A small image captioner, trained from scratch.
Training: soap at rate 0.0022, batches of 128.
Data: trained on regions of photos with short descriptions (Visual Genome), 3.7 epochs.
Rows from block 2 of the image encoder of a small image captioner, named by matrix and row number. Rows with one number belong to one neuron. Each number is 500 + 40 x the weight over its row's rms, rounded and kept within 0 to 999. All counts start at 0. Numbers have three digits each.
After each neuron's rows are labels from the 100 images, of 14976, where the neuron reaches its highest value: "top examples" is what is common among them; "colour at peak" is the nearest of a few named colours to the mean colour under the peak. Only what is clearly more common there than usual is listed. The data: regions of photos with short descriptions (Visual Genome). In brackets: how many of the 100.
# fc1: MLP up (encoder.blocks.2.mlp.fc1.weight, 768x192), inputs 0-95
# fc2: MLP down (encoder.blocks.2.mlp.fc2.weight, 192x768, transposed), outputs 0-95

fc1.157:595549462520537476492500489520453493544520465462535489498419490497442557483501453412461535462511552493502480522582499504505500507475532483486561438475474497512446458480551547451490560524498541463589536522478457493493496541531487500499523484492547519548500452538504593441506560453460522539
fc2.157:457502515493543499509493489500464503506419474482506527484505444487522490494441439518546501446549546463547511532457483457542543458487478428510572514447493504482538454500516537498560534529542431527505530492517509504581504472494496457554492495459420471571474488500485535602547512524524458490
top examples: text has "green" (26)
colour at peak: green (89)

fc1.332:469523492442498490541473502535584534460466538528499468424571484538444532456469525551428492525512519557491467515522485508503585526498581489536487537513544574568497496570485480464489486501546440505473533514490462519481471496544587560484486523495419473467436431461411494517531475432465496485
fc2.332:430467496469511549472431507467537535537527524504497485405506535497434496444486479486472518540489512469473504501515526505447556509533408520425517472502549437435542512552482466468461482479606499451525524542544488456485537494483516436547439455517540442475486488463449477447500485505526460524
top examples: text has "blue" (32)
colour at peak: blue (81)

fc1.13:500510492450541527440523523530478430392542490554459444526515428533556534490548444492505444503498490378546431516473486404533514519471469464522452488533520441504460528486489513512488520465507500512433533568480523445432425513512529493596474562467457545558478505562529519457427526538516521511
fc2.13:542502509482506515507526489543483418551500536491558539475461547503499500537497530446423478489522501399424517486501493514457499485501533487494478470483505486467367508452554547461533516499503425493438508461569451574432497502509511520495529478405526486520436518545460596484548531483512493528
top examples: text has "red" (34)
colour at peak: red (95)

fc1.140:510459481525480524489520402553491499508518456559553522487468521537507473531464437496547465512535499468508456506540450443508536456546472506510540487464586503471420420553533596420509544460526556543426517478571435524511547485505477449459515436521473508453452496527534497521438471482551494619
fc2.140:586546458449504453519520496529491459454476491554514462585452467459521521522486475492470547522512452510451487490524525521543548500464578515559486459447441503511502550487563477524616499516529527491463541452496484407583527488547494443549483505446548410447505507484559521441500486493381495461
top examples: text has "red" (32); text has "sign" (30)
colour at peak: brown (68)

fc1.689:517489492536500397444500549464481563485485474563533491535471490484556499536471592458556485565526465482449387531558506503525440492462397519528538488545575603463525457485529525466489526462554518519584540468455540502526395461555467529492480549560514481417555574449449481429554438534581531493
fc2.689:590453494490493493503599496524479549542543440489519504446495494494563477473419472506469558472491508529546438478428535459515463523494556515503569500482471525566473521560550451506476461531496500510480510464428492539541547516521522539517540541559546582494435490561541499453480545477498517545
top examples: text has "white" (28)
colour at peak: pink (34)

fc1.38:519480470500463532485428478563498499488503500586491497549489513530488448525517439505457517523446507491433507591457507474468589558480423504499473521464520479463572438539496565531525532472491462603502471451495466487442444559553439534517483508530483505512525472509544482502444455514473529514
fc2.38:534470478435511409435549504561525498486491446537509430475401523477499502518488563466488590473487486422485545452527576539511543414477552497470560483530511498538469530433519448541511448531491512491472517486508483502557519471520501531545455484450465507435452506508460523492536558449525467512
top examples: text has "red" (26)
colour at peak: brown (62)

fc1.464:536524469471488520471510559420462553501578547425483470526555472514548544553527499486444489542514575434507467440506470476601520479471512498497561557424508445510513496521533571544427492513483451479473538445441535544476513489465503589558525530510519510510564528534530543496508503437538566477
fc2.464:588556516512499561538551556545538469517479442417442501442493510475489489526531502523517495496448468475487530544533497453481445448563420541522505524482504461576477523504475402421473525514505497558526497528458462516487578469499557559520510570459491424451529486454500508482503492461510526465
top examples: text has "red" (27)
colour at peak: brown (77)

fc1.546:532504373486579499528500463536444426502494434478501429519476453446488484534432477482500447563483489480460486490550551488532513507445505581531513459454518471484462495490506532467485455451493560543485517540435407404452524527537536423512558548480527529508502538488524517491528549498473492498
fc2.546:583547562506449537538510425471480455478486504404531467512412463543512486530531514476475601511506527530439482464480516525441490531477534572489564453544432504508538532500519538500461526491531574519465512464523473400590554521547531479448517416461505477470471453467450503476505520524529480491
top examples: text has "red" (37)
colour at peak: red (32)

fc1.274:484542503519489507480444534533497435541421560467497513530497455467583505496521545447489536544577496567422516545558492430525507513487519490512525537532581553460576473559501486415498534566436457542473503470533525489538541488450500516496487423508496431444432521477526463457517476523509513396
fc2.274:472517487524546546536477553541479574419577466548486498482501502562525477506468454422493461536478504467497490556566489538464477532554455407516412442467460480498502516506506476456483492503560461440518522474542477479444532480503468450550468456458438570501513516577476547567495439541526482472
top examples: text has "blue" (26)
colour at peak: blue (57)

fc1.21:464486497520545494524531401413515497560426519487485502486518486444580484525467516522555458415485549493527487522496546541501493455497527530482510436425478506551473622506485493525523525524484406479442444411528514534531552547533566483544449468571493556488536472496555461463517483473421520452
fc2.21:557516460486480437468501477446536519503473542460569448496537478492528495506523541545497502433543508565524439496524467443490519458445588509461505504464515506527447400396490462568571466502544533463569452521458463432489506460457464466476507484515412527475473517489567530507531530476424492525
top examples: text has "blue" (29)
colour at peak: blue (35)