Rows from block 3 of the image encoder of a small image captioner, named by matrix and row number. Rows with one number within an expert belong to one neuron, the router's apart. Each number is 128 + 32 x the weight over its row's rms, rounded and kept within 0 to 255. All counts start at 0.
Before each expert's rows are labels from the 100 images, of 14976, where the router gives the expert most weight on average: "patch colour" is the nearest of a few named colours to the mean colour under the peak. Only what is clearly more common there than usual is listed. The data: regions of photos with short descriptions (Visual Genome). In brackets: how many of the 100.
# router: router (encoder.blocks.3.mlp.router.weight, 8x192, trained with AdamW), inputs 96-191
# up: expert up (encoder.blocks.3.mlp.up, 8x96x192), inputs 96-191
# down: expert down (encoder.blocks.3.mlp.down, 8x192x96, transposed), outputs 96-191

# expert 4
patch colour: pink (66)
router.4 [146  98 112 107 122 144 144 102 129  92 150 126 113 125 142 149 127  68  83  88 100 123 148 135 156 168 147 105 165 124 103 147 132 134 125  90 170  92 197 152 155 143 154 148 108  68 103 147 140 150 126 156 174 115 144 158  65 112  99 156  51 139  91 167 147 186 116 157 128 120 177 121 119 146 135 131 108  99 104 159  46 181 147 159  99  59 171 142 169 137 169 227 158 123 106 167]
up.0 [158  88 101 119 134 127 128 144 114  92  79  98 210 124 135 126 134 121  94 135 145 119 100 116 149  81  91 142  96 119 115 125 171 154 180 170 162 157 163 100 132 134 152 180 153 145 176 152 103 164 169  77 123 113 122  98 129 145 180 181 159  84  58 122 137  73 147 102 110 104  98 126 178 122 124 127 111 105 108 187 120  92  91 121 134 170 196  68 148  54 141 174 117  93 109 182]
down.0 [ 92 150 100 148 141 110 122 147 160 115 160 179 145 103 184 164 155 159 139 103 178 122 143 113 168  97  94 144 144 113 108 126 156 163 165  93 119  90 136 108  75 173 131 115  82  79 130 176 190 131 133 155 117 204 160 143 126 177 100 104  60 125  94 119 124 144 137  66 121 165  78 150 139 110 149 133 128 116 124  28 138 121 124 142 144 145 124 153 176 141  85 141 135 151 107 113]
up.1 [130 128 100 130 141  86 139 156 156 109 102 169 128 138 140 200 123  63 117 106  94 110 102 162 113 100 201 132 103  80 120 115 129 208 133  65  78 142 139 177 126 156 133 194 107 113  98  93 144 118 100 151 139 155 111 136 150 121 181 146 124 174 141 109 115 112 113 156 113 133 130  86  96 137 161 101 169  42 136 129 158 106 112 104 133 142 142 161 109  86 106  85 114 103  90 172]
down.1 [109 135  57 119 135  43 174 183  62 101 115 166 134 193  97  81 141 128 149 138 121 102 176 119 172 118 166 149 163 135 135 126  97 132 141 105 146 137 131 102 140 135 109 108  92 125 101 158 166  65 134 181 128 125 175 153 121  90 120 104  82 155 108 162 112 134 167 138 135 166 161 130 117 152 126  82 128  88 154  95 221 164 103 126 187 137 105  63  57 177 106 109 140 106 108 128]
up.2 [ 74 149 148 108 131 166 113 176 101 111  87 121  84 110 129 152 105 112 134  86  88 130 165 150 112 101 135 177 165 152 198  78  57 162 169  93  66 174 109 172 107 132 137 156 144  67  80 167  82  51 132 114 200  97 136 108 136 125 122 136 118 104 129 146  83 133 105 173 103 186 132 122 118 142 137 156  57 141  91 104 164 107 104 101 155  99 130 160 162 125 127 155 153 146 141 116]
down.2 [108  91  81 109 164 156 138 117 106 154 119 166 104 109 128 127 129 104 167  91 118 155 140 144 162 170 124  94  96  63 155 117 127  86 125  88 149 150 132 142 152  44 114 190 148 177 126 152 164 174 103 152 114 188 144 117 195 121 180 127 148 134  95 129 115 124 150 103 122 182 164  71 171 131 128 127 139 101 152 163 135 107  77 123 138  79  95  77  94 137 173 162 142 162  78 156]

# expert 0
patch colour: pink (36); white (32)
router.0 [153 153 143 122  67 147 143 118  82  81 134 141 127 112 127 185 123 120 152 153 106 114  94 165 125 130 178 178  79 170 180 140 130  98  84 129  45 165  95 128 129 119 113 114 105 201 111  76 107 112  93 105 166  96  98 149 124 113 114 115 206  87 116 141 158 165  58 124 168 181 104 103 152 175 216 102 138 121 134 122  89 147 152 151 104 109 132 112 150 122  98  83 106 126  81 116]
up.0 [138  81 141 152 127 131 107 138  72 159 139 127 130 135  85 185 109 138 113 130 138 148  86  68 139 180 169 181  90 128  96 141 120  99 126 173 136 122  96 184 121 127  69 123  81 162 149  82 116  70  90 178 149 147 111 119 116 143 117  67 136 121  92 154  94 143  97 151 176 101  63 164 180 154 148 155 128 104 123 152 172 131 122 141 106  86  51  97 139 102 100 198 157 123 151 142]
down.0 [174 148  56 152 145 131 160 114 133 117 101 188 156 180 131  97 142 145 141 149 153 116 109 173 143  59 134 136 118 150 189 108 112 135  50  84 110  96 107 105 145 131  99 138 175 138 134 173 117 177 140 115 157 125 161 110 177 123 147 127 105 179 159 133  71  64 108 128 137 121 132 136  94 166 146  80 105 154 166 120 149  55  95  99 106 100 120 137 198 136 139  40  74 125 148 134]
up.1 [102  96 160 181 143 124 169  93 148  60  81 181 124 114 108 109 169 207 196  92 118 131 168  79 152 155 114 119 116 125 145 120 148 109  83  85 124 109 122 130 121 108  90 177 124 187 103 139  67 160 117 118 104 197 165 153  50 152 135 119 171 117 122 149  65 118 109 154 141 142 136 123 163 106 129 167 149 132 120 146  91  63  89 112 121 128  54  99 142 128 158 114 151 108 151 115]
down.1 [176 142 116 112  81 138 144 108 118 106 166 152 128  91 121  99 140 160 106 101 224 116 148 142 126 134  71 204 138  78 116  90 132 126 113  92 143 175  61 135  74 112  94 177 118 131 109 103 119 103 138 119 107 140 182  44 146 143  75 113 136 129 160 132 137 110  94 125 140 176 142 126 109 124 114 166 173 109 143 148 116 128 122 121 146 123 157 170  91 113  69 115 160 143 148 135]
up.2 [106 165 171 129  82 136 165 148 155 107 172 161  71  98 118 146 171 133 136 100 117 132 148 110 107 179 132 167 107 125 131 158 139 157  97  84 153 140 173 118 104 101 118 110 181 152 150  81 156 132 147 164  99 161  80 176 141 107  67 137  71 144 141  68 127 117 158 158 115 121 124 130 120 124 145 134 115 141 166 118 111 133 205 100 105 107 132  78 125 120 203  95  98 122 151 122]
down.2 [114 117 149 143 108 122 110 156 127 173 124  81 100 133 113  80 132  84 119 127 170  94 123 181 154  96 159 160 114 106  72 192  97 118 113 110 135 137 143 133 158 169 171 120 159 168 150 121 162  93 109 100 154 108 127  87 133 176  89 142 126 114 144 135  61 127 114 117 139 155 141  86 141 145 128 108 166  99  77 120 145 153 179 107 174  92 112 110 151  67 124 135 111 100 170  56]

# expert 1
patch colour: black (99)
router.1 [167 164 127  73 122 144 137 159 142 120 155  72 117 148 146 114 146 117 131 159 147 164 142 158 115 148 107 169 179  47 187 143 116 152 122 110 127 106 114  58 132 135 114 118 161 150 113 112 158 127 163 117 104 150 170 139 103  86 189  76 117 153 216 126 157 111 130  64 113 164 170 104 140 106  83 170  83 176 120 147 151 114 109  97 112 104  77 152  59 127 138 175 110  96 139 126]
up.0 [138 123 107 137  85 134 157 155 131 192  87 119 138 123 139  64 110 101 139  53 100  93 147 135 137 108 127 142 102 161 133 182 135 119 194 163  54 122 162 138 116  76 241 183 120 134 101 164 118  82 130 132 117  73 102 115 142 105 160  96 118 124 130 167  39 163 153 178 150 114 147  79 167 167 100 120 151 160 104 112 144 106 110 139 149 130 100 170  84  76  86 103 164 130 117 113]
down.0 [107  94 174 206 106 117 113 172 148 165  98 137 132 161 131 107 105  88 104 203  70 124 121 184 132 156 174 124 103 138 120  94 195 119 157 153 145  70 156 161 147 119 107 138 162 154 141 160 140  54  43  90 115  81  85 115 160 155 178 137 158  62 112 142 118 120 149 104 134 127 113 127 117 135 124 116 139 129 168 120 125 187  75 120 144 163 145  91 117 139 145 169 141 120 167 126]
up.1 [ 55  91  92 147 134 133  85 119 141  75 125 126 140 122 101 168 154 172  79 163 151 116 130  95 141 199 125 185 130 109 158 142 161  94  53  83 136  80  80  92 177  99 133 134 119 132 101 146  72 130 137 110 115 111 140 139 119  72 108 120 118 110 132 138 118 131 128 233 189 197  79 150  94 139 121 141  90 140 110 129 156 114 192 174 180 127  72 122  88 117  90 163 175  98 101 154]
down.1 [ 83 149  87 112 152 132 180 149  82 151  82 101  98 111  86 129 139  89 110  80 135 112  88 114 123 151 136  67 223 121 172 107 174 103 134 197  90 160 161 110  97 149 131 143  95  80 186 112 137 183 133 128 154 118 136 190 117 134 160 139 114 143 134 160 106 143  81 144 117 190 144  87 185 162  91 159  62 131 203  87 106 118 106 109  82 135 108 161 148  93 183 124 151 160 119 120]
up.2 [134 130 128 114 149 153 189 186 152  98 174 151 127  91 171 152 175 112 106 116 154  91 100 123 197 139 132 143 134 104 126 103 182 147 189  90 181 158 115 108 128 151 130  91 112  97 116 121  95  98 116  95 117 102 148  85 161 194 177  98 170  74 172 183  90 166 131 111 115 183 123 105 149  71 122 154  89  80 140  21 172 158 133 175 155 174 150 137 120 138  96 160 131  78 115  93]
down.2 [129 127 168  82 165 175 138  99 115 158 104 108 130  87 117  67 107 137  84  71  79 160  56 114  55  58 127 138 136  94 153 140 122 119 164 145 106 109 167 119 139  97 150 156 142 130 101  94 112 152 102 150  63 189  98 107 136 106  89 140 103 195 141 166 162 123 109 151 171 150 105 118 155  83 139 107 169 161 175 150  81 133  98 161 135 157 164 133 145  86 117 131 176 121 128 153]

# expert 7
patch colour: red (53)
router.7 [139  95 129 110 145 127 111 176 139 108 175 134 136 138  80 158 152 132 100 145 138 134 109  87 149 113 181 127 182 122 142 123 113 139 107 179 120 181 146 177 160 171 157 137  67  88 111 175 138 118  99 181 144 176 152 141 122  90 144 158 112 108 118 134 133 106 188 159 137 149 186 173 136 122 132 107 194 122  71 125  91 112 123 149 115  62 144 148 135 123  88 116 157 104  60 116]
up.0 [137 107  61 158  72 203  90 192 113 150 125 107 102 142 148  90 134  68 122 135  69 141 103 154 145 143 142 169 106 156  79  81 137  95 119 148 151 126 130 116 198 134 102 132 112 193 143 122 141 134 212 189  72 171 172 140 122  76 109 156 131 109 131 103 137 169 125 172 226 131 113 123 155  82  79  99 182 158 109  82 138 146  60 171 146 172 158 139 111 146 135 119 141 148  80  84]
down.0 [100 130 165 115 182  99 127 136 122 174 108 102  90 162 148 171 148 171 176 126 117  81 143 112 103 155 125  85 113 151 148  75  92 148 132 113  96 180 127 198 142  83  89 156 164  94 119 141 138 145 113 126  76  88 133 134 124 151 141  64 101  90 149  52  70 128 142 133 130  62 115 162 121 113 150 113 125 131 133 117 150 124 138 192 171 145 107 145 101 108 117 121 147 127 148 124]
up.1 [ 84 127  60  89 134 147  66 104 134 120  71 126 179 124 149 129  85 187 148 161 172 100 111 114 126 153  98 138  81  45 117 118 106 205 149 192 101 127 107 128 123 112 216  90 119 116 119 115 157 103 194 117 126 162 109 134 136  95 153  43 148  78 129  91 120 140 106 202 107  94 186 113 184  97 117 133 135  84 127 115 102 159 124 126 123 151 123 115  90 165  91  99 124 105  73 164]
down.1 [164 117 113 127 118 115 143 113 131 143  76 109 107  93 154 157 165 157 121 153 100 168 137 167  68 112  96 138 131 131 124 130 115  29 137 118 135 145  77  80  94 121  87 147 101 108  99  88  98  49 111 134 100 110 182  78 100 140 107 103 146 109 110 129 211 123 107  92 134 135 114  68  95  89 138  69 108 160  99 144 122 157 135 106 119 152 154 115 185 137 135 211 103 139 142 100]
up.2 [ 23 139 108  86  77 145 100 117 160 152 118 121  98 136 181 122 129  84 146 104 139 143 166 159 124 119 131 105 203 163 120 169 182 159 152 149  94  85 144 121 101 146 131  80  97  84 109 101 101 215  86 145 108 149 169 182 120 153 189 169  68 128 146 143 111 158 133 138 120  99 161  74 118 133 178 154 162 102 170  83  75 121 166 156 170 123 128 128 113 189 125 174 138  91 104 130]
down.2 [205 123 137 143  87 134 153 185 172 152 142 101  74  79 152 117 161 111 146 135 106 180 154 121 129 141 121 161 113 114 100 141 110 112 112 176 107 107 157 122 104 191 185 135 114 131 161 106  96 179 159 150 117 142  72 157 125 151 140 128 122  78 102 103 149 113 126 137 180 161 116  85 117 163  94 135 107  72  56  89 116 187 108 129  90  49 125  91 158  58 132 111 153 144 121 119]