Weights of a small image captioner.
Model: 9.61M parameters, 48-pixel images, encoder arch vit, encoder norm layernorm, encoder activation relu, encoder moe top_k, encoder num experts 8, encoder patch size [6, 6], encoder layers 6, encoder width 192, decoder width 256, decoder layers 6, decoder norm layernorm, decoder activation swiglu.
Training: soap at rate 0.0022, 5900 steps, batches of 128.
Data: 203450 training examples, 3.7 epochs.
Rows from block 2 of the image encoder of a small image captioner, named by matrix and row number. Rows with one number belong to one neuron. Each number is 500 + 40 x the weight over its row's rms, rounded and kept within 0 to 999. All counts start at 0. Numbers have three digits each. After the name is the row's rms in percent of the matrix's.
After each neuron's rows are labels from the 100 images, of 14976, where the neuron reaches its highest value: "strongest on" is what is common among them. Only what is clearly more common there than usual is listed. The data: regions of photos with short descriptions (Visual Genome). In brackets: how many of the 100, against the usual share in percent.
# fc1: MLP up (encoder.blocks.2.mlp.fc1.weight, 768x192), inputs 96-191
# fc2: MLP down (encoder.blocks.2.mlp.fc2.weight, 192x768, transposed), outputs 96-191

fc1.179 096:520504556503483487520564482455545522495516439531460569523486512567497457570464484464500491514432536523494460436506494488512540458536492427599476524473577521509560434506500593505498432526491461451443553494562516487444463525521577436509491509436506499481498538535526481445479467503513500540
fc2.179 097:490513476444453474458444461462486440472505471433613535503529469490484522555503588457468501536543504523502533445494509503537416465507522552489483526492516534456414513540519422592520478465539468509505469498496468466546495503493453475461523456529508445513522537599446487470450465532468447517
strongest on: text has "red" (27 vs 4.3)

fc1.579 115:539448544478497480543481564596532551498566445483512485527460518423456425581494444485504448491504416485531497517545532476513518498519472429518512426473518499509479492514480525500522494512536509490430489528542532513515511443452503488501448443434501482509569470502503557583540474487536596480
fc2.579 102:450593496521583465437533498540499516517457556566509509498457587477504580550422470556520512521498506467511517443485499504456471514529530490565524552559448472426512536531522483583531415521524455448449515526419444475526580526475468547486504446554445506526450449481542485478518509453549488468
strongest on: text has "red" (29 vs 4.3)

fc1.38 102:547523439503448458528492518427528492423516504518504464497466518437526514507469438507560570507372456532458412483543515466514526447472567487550523531489452502520511516511555527468479468476482428492439472510518552461500537551468473517479507525515514519451511444497481438445564399572476484417
fc2.38 101:547570503450547528458562531538368403468513517552484532444503494493541517527510460536518495522592475488602483426450533501556477545496495504519514527491526481488474512494443511584522484486559442426474470494480491478489447529479447527523417485504511445464493531517442489503473456485494478452
strongest on: text has "red" (26 vs 4.3)

fc1.367 094:471475520431517577527499429505623590515464503500456477508506493446483598486513580488470509538524544541458457499504470504469484489477510542517497424509510467544485499482461514509402476548550502430504515529564456508442529543510512479447485519480491565433493468546515542463522431491501458557
fc2.367 098:525518424430513475530547482547501567454526434441444448454515538489547482598528504541476397541476462454478488541527478489543523425493429466506479490482536424488488479545539539460525477452577486561496463428484576469455575487497479489448529440444521466506446481538455445533477546522482511524
strongest on: text has "green" (27 vs 4.3)

fc1.556 100:504528517552491439498549517429541503424478485482468469496542537546506472480509456446430487482509432463530452450476496484525479608516551488500476474497554521516466478452486514412548513500536473520439503524477499506533511535462474516535552564523560547501422472505570462493515490506514495509
fc2.556 101:561554527499483475540445561522514540519538534577554475493448519480542537501551489474481529573547502526513460449533529523505463566520448520448490495523444550475463521471525492534510516478520511507549534458467549487409472494529450531505507509436565482544528588477509474425506446484525503494
strongest on: text has "green" (25 vs 4.3)

fc1.546 100:499524460489453469575490544491636545504517455462521472488498573463441535488410507496495500515477520533496510545494464547567448536523443552521539508470529602470539449537564493495492470549467479478523478470462562532532487506481542487444406492546438436483489543536505494515484476525518525493
fc2.546 109:484522528453481456463581527479557441489452470481505534588478542494493514410479531477491446510533482499577545501506532561495560510412478535538483530501526480548501536462508493484521501479464494489470433567490544491486481545439450533540522442571434505553570502530459480542481520556545524470
strongest on: text has "red" (37 vs 4.3)

fc1.709 092:469576501485496542510492543455537452468541502494387531597565484536504534543489534466562559466477456533525469504531523457512516427524437436510539511476598481527538497525561567549422419554509482473470500577568612500534493554558557449465492461424536482481485532423504472486459469500485523508
fc2.709 097:529553423483481526567439469530525487513520461464517544519536479547508522511541517473485478537569603472521456475461457448532548550424568509527523533530475469563513460460503493564487476490459497519448473523457431415486478544493503495513532447480519408495459483544478484478471480495459499539
strongest on: text has "red" (30 vs 4.3)

fc1.389 095:556507549433455540545438513484531473536493517503500464439539525496446534505464501470534454430472494531545471536516472519477528419502440462518531537433482456485484506460513527510478524547448477448561475442476507577444479592450550513513455560482496469511475569496451494496491556466429559463
fc2.389 101:489440457446518473500498540574486477518507455493499469491531467544480540481526512511443540484450438507487562557444514399519504510504482484538458460475527607478465487543492510454587510511521642473534542483567482455475508485434460485512507506518551486469505539561430548498482475564499454474
strongest on: text has "sky" (38 vs 1.8)

fc1.312 101:491497460454451485553452513453489585555503507470426518509548462427480533550463535541419492499486564492552508550504534515453482553481494568547554527532487428484563495484415518541489477549468512458453533457518528518487543536475464431537467497520517475477500529531480509536568543505407546412
fc2.312 101:518465583473437481481415471568500478464570470508487437441499490460501463518513530470484497523528562521504498425524443562508601444463481541432477453512484423452414491445387545478480494559498494558499578471509494511515510527478509463489457410501505543520491435463462508470511505486466426561
strongest on: text has "sky" (32 vs 1.8)

fc1.322 093:449550462527511492527484573484490498474455531487386534531483542470483518484487480494550478501442551516499540543521499491469548630495516421479448528499532494484542481633489558543501478461436473544548522507501534560480498530404480514523568435452466481462500524513513465483500517468438495514
fc2.322 093:520509485562475496545456603431546522470447452447468513474537472571417528478495532478470542429485503472510502486486573527487517424485519476430507520513433505513491525393500533513568471504487457514469551501608511537484498447543508499510438496428527478527496557469465480489474521540484541527
strongest on: text has "red" (25 vs 4.3)

fc1.140 095:500539500515471477534496528503440510416448526436500458523506556476506526477519494442428525528443438486548575440536544476533449537489536476573484579450498554534578502517540494525544487542549463528442429487570513493459452509522456533513490499501528484487548544506505520470498473497494563491
fc2.140 099:504516476475507497502512538524480504416452588539529500494511550513534530482423537427497472466474543474493496545525503537496523482546540446506560507476539480494549536496533522493491457461517529471557517519530541517566522467562521511519544543447393480548559569415504467515527466434516469520
strongest on: text has "red" (32 vs 4.3); text has "sign" (30 vs 2)

fc1.762 086:477515497473512479557496525518480514574492514506521467471440548498474480559478446456565465510477491541544536506500514532530537525474542491506459500535530543507538569561448505489517558574493510436451456527580508535540551590512520549485516477449480505509531624511483488494509518463437485460
fc2.762 097:508510549490472553530509503410501457509492543510559547478456512495503529387461462459483497527549547423518436485522531497507518473519521572534485494468546419557551493513459531483429456522520529536447473511511524499527458456499470458553497500474417515551508516404500514567534483472500496501
strongest on: text has "red" (28 vs 4.3)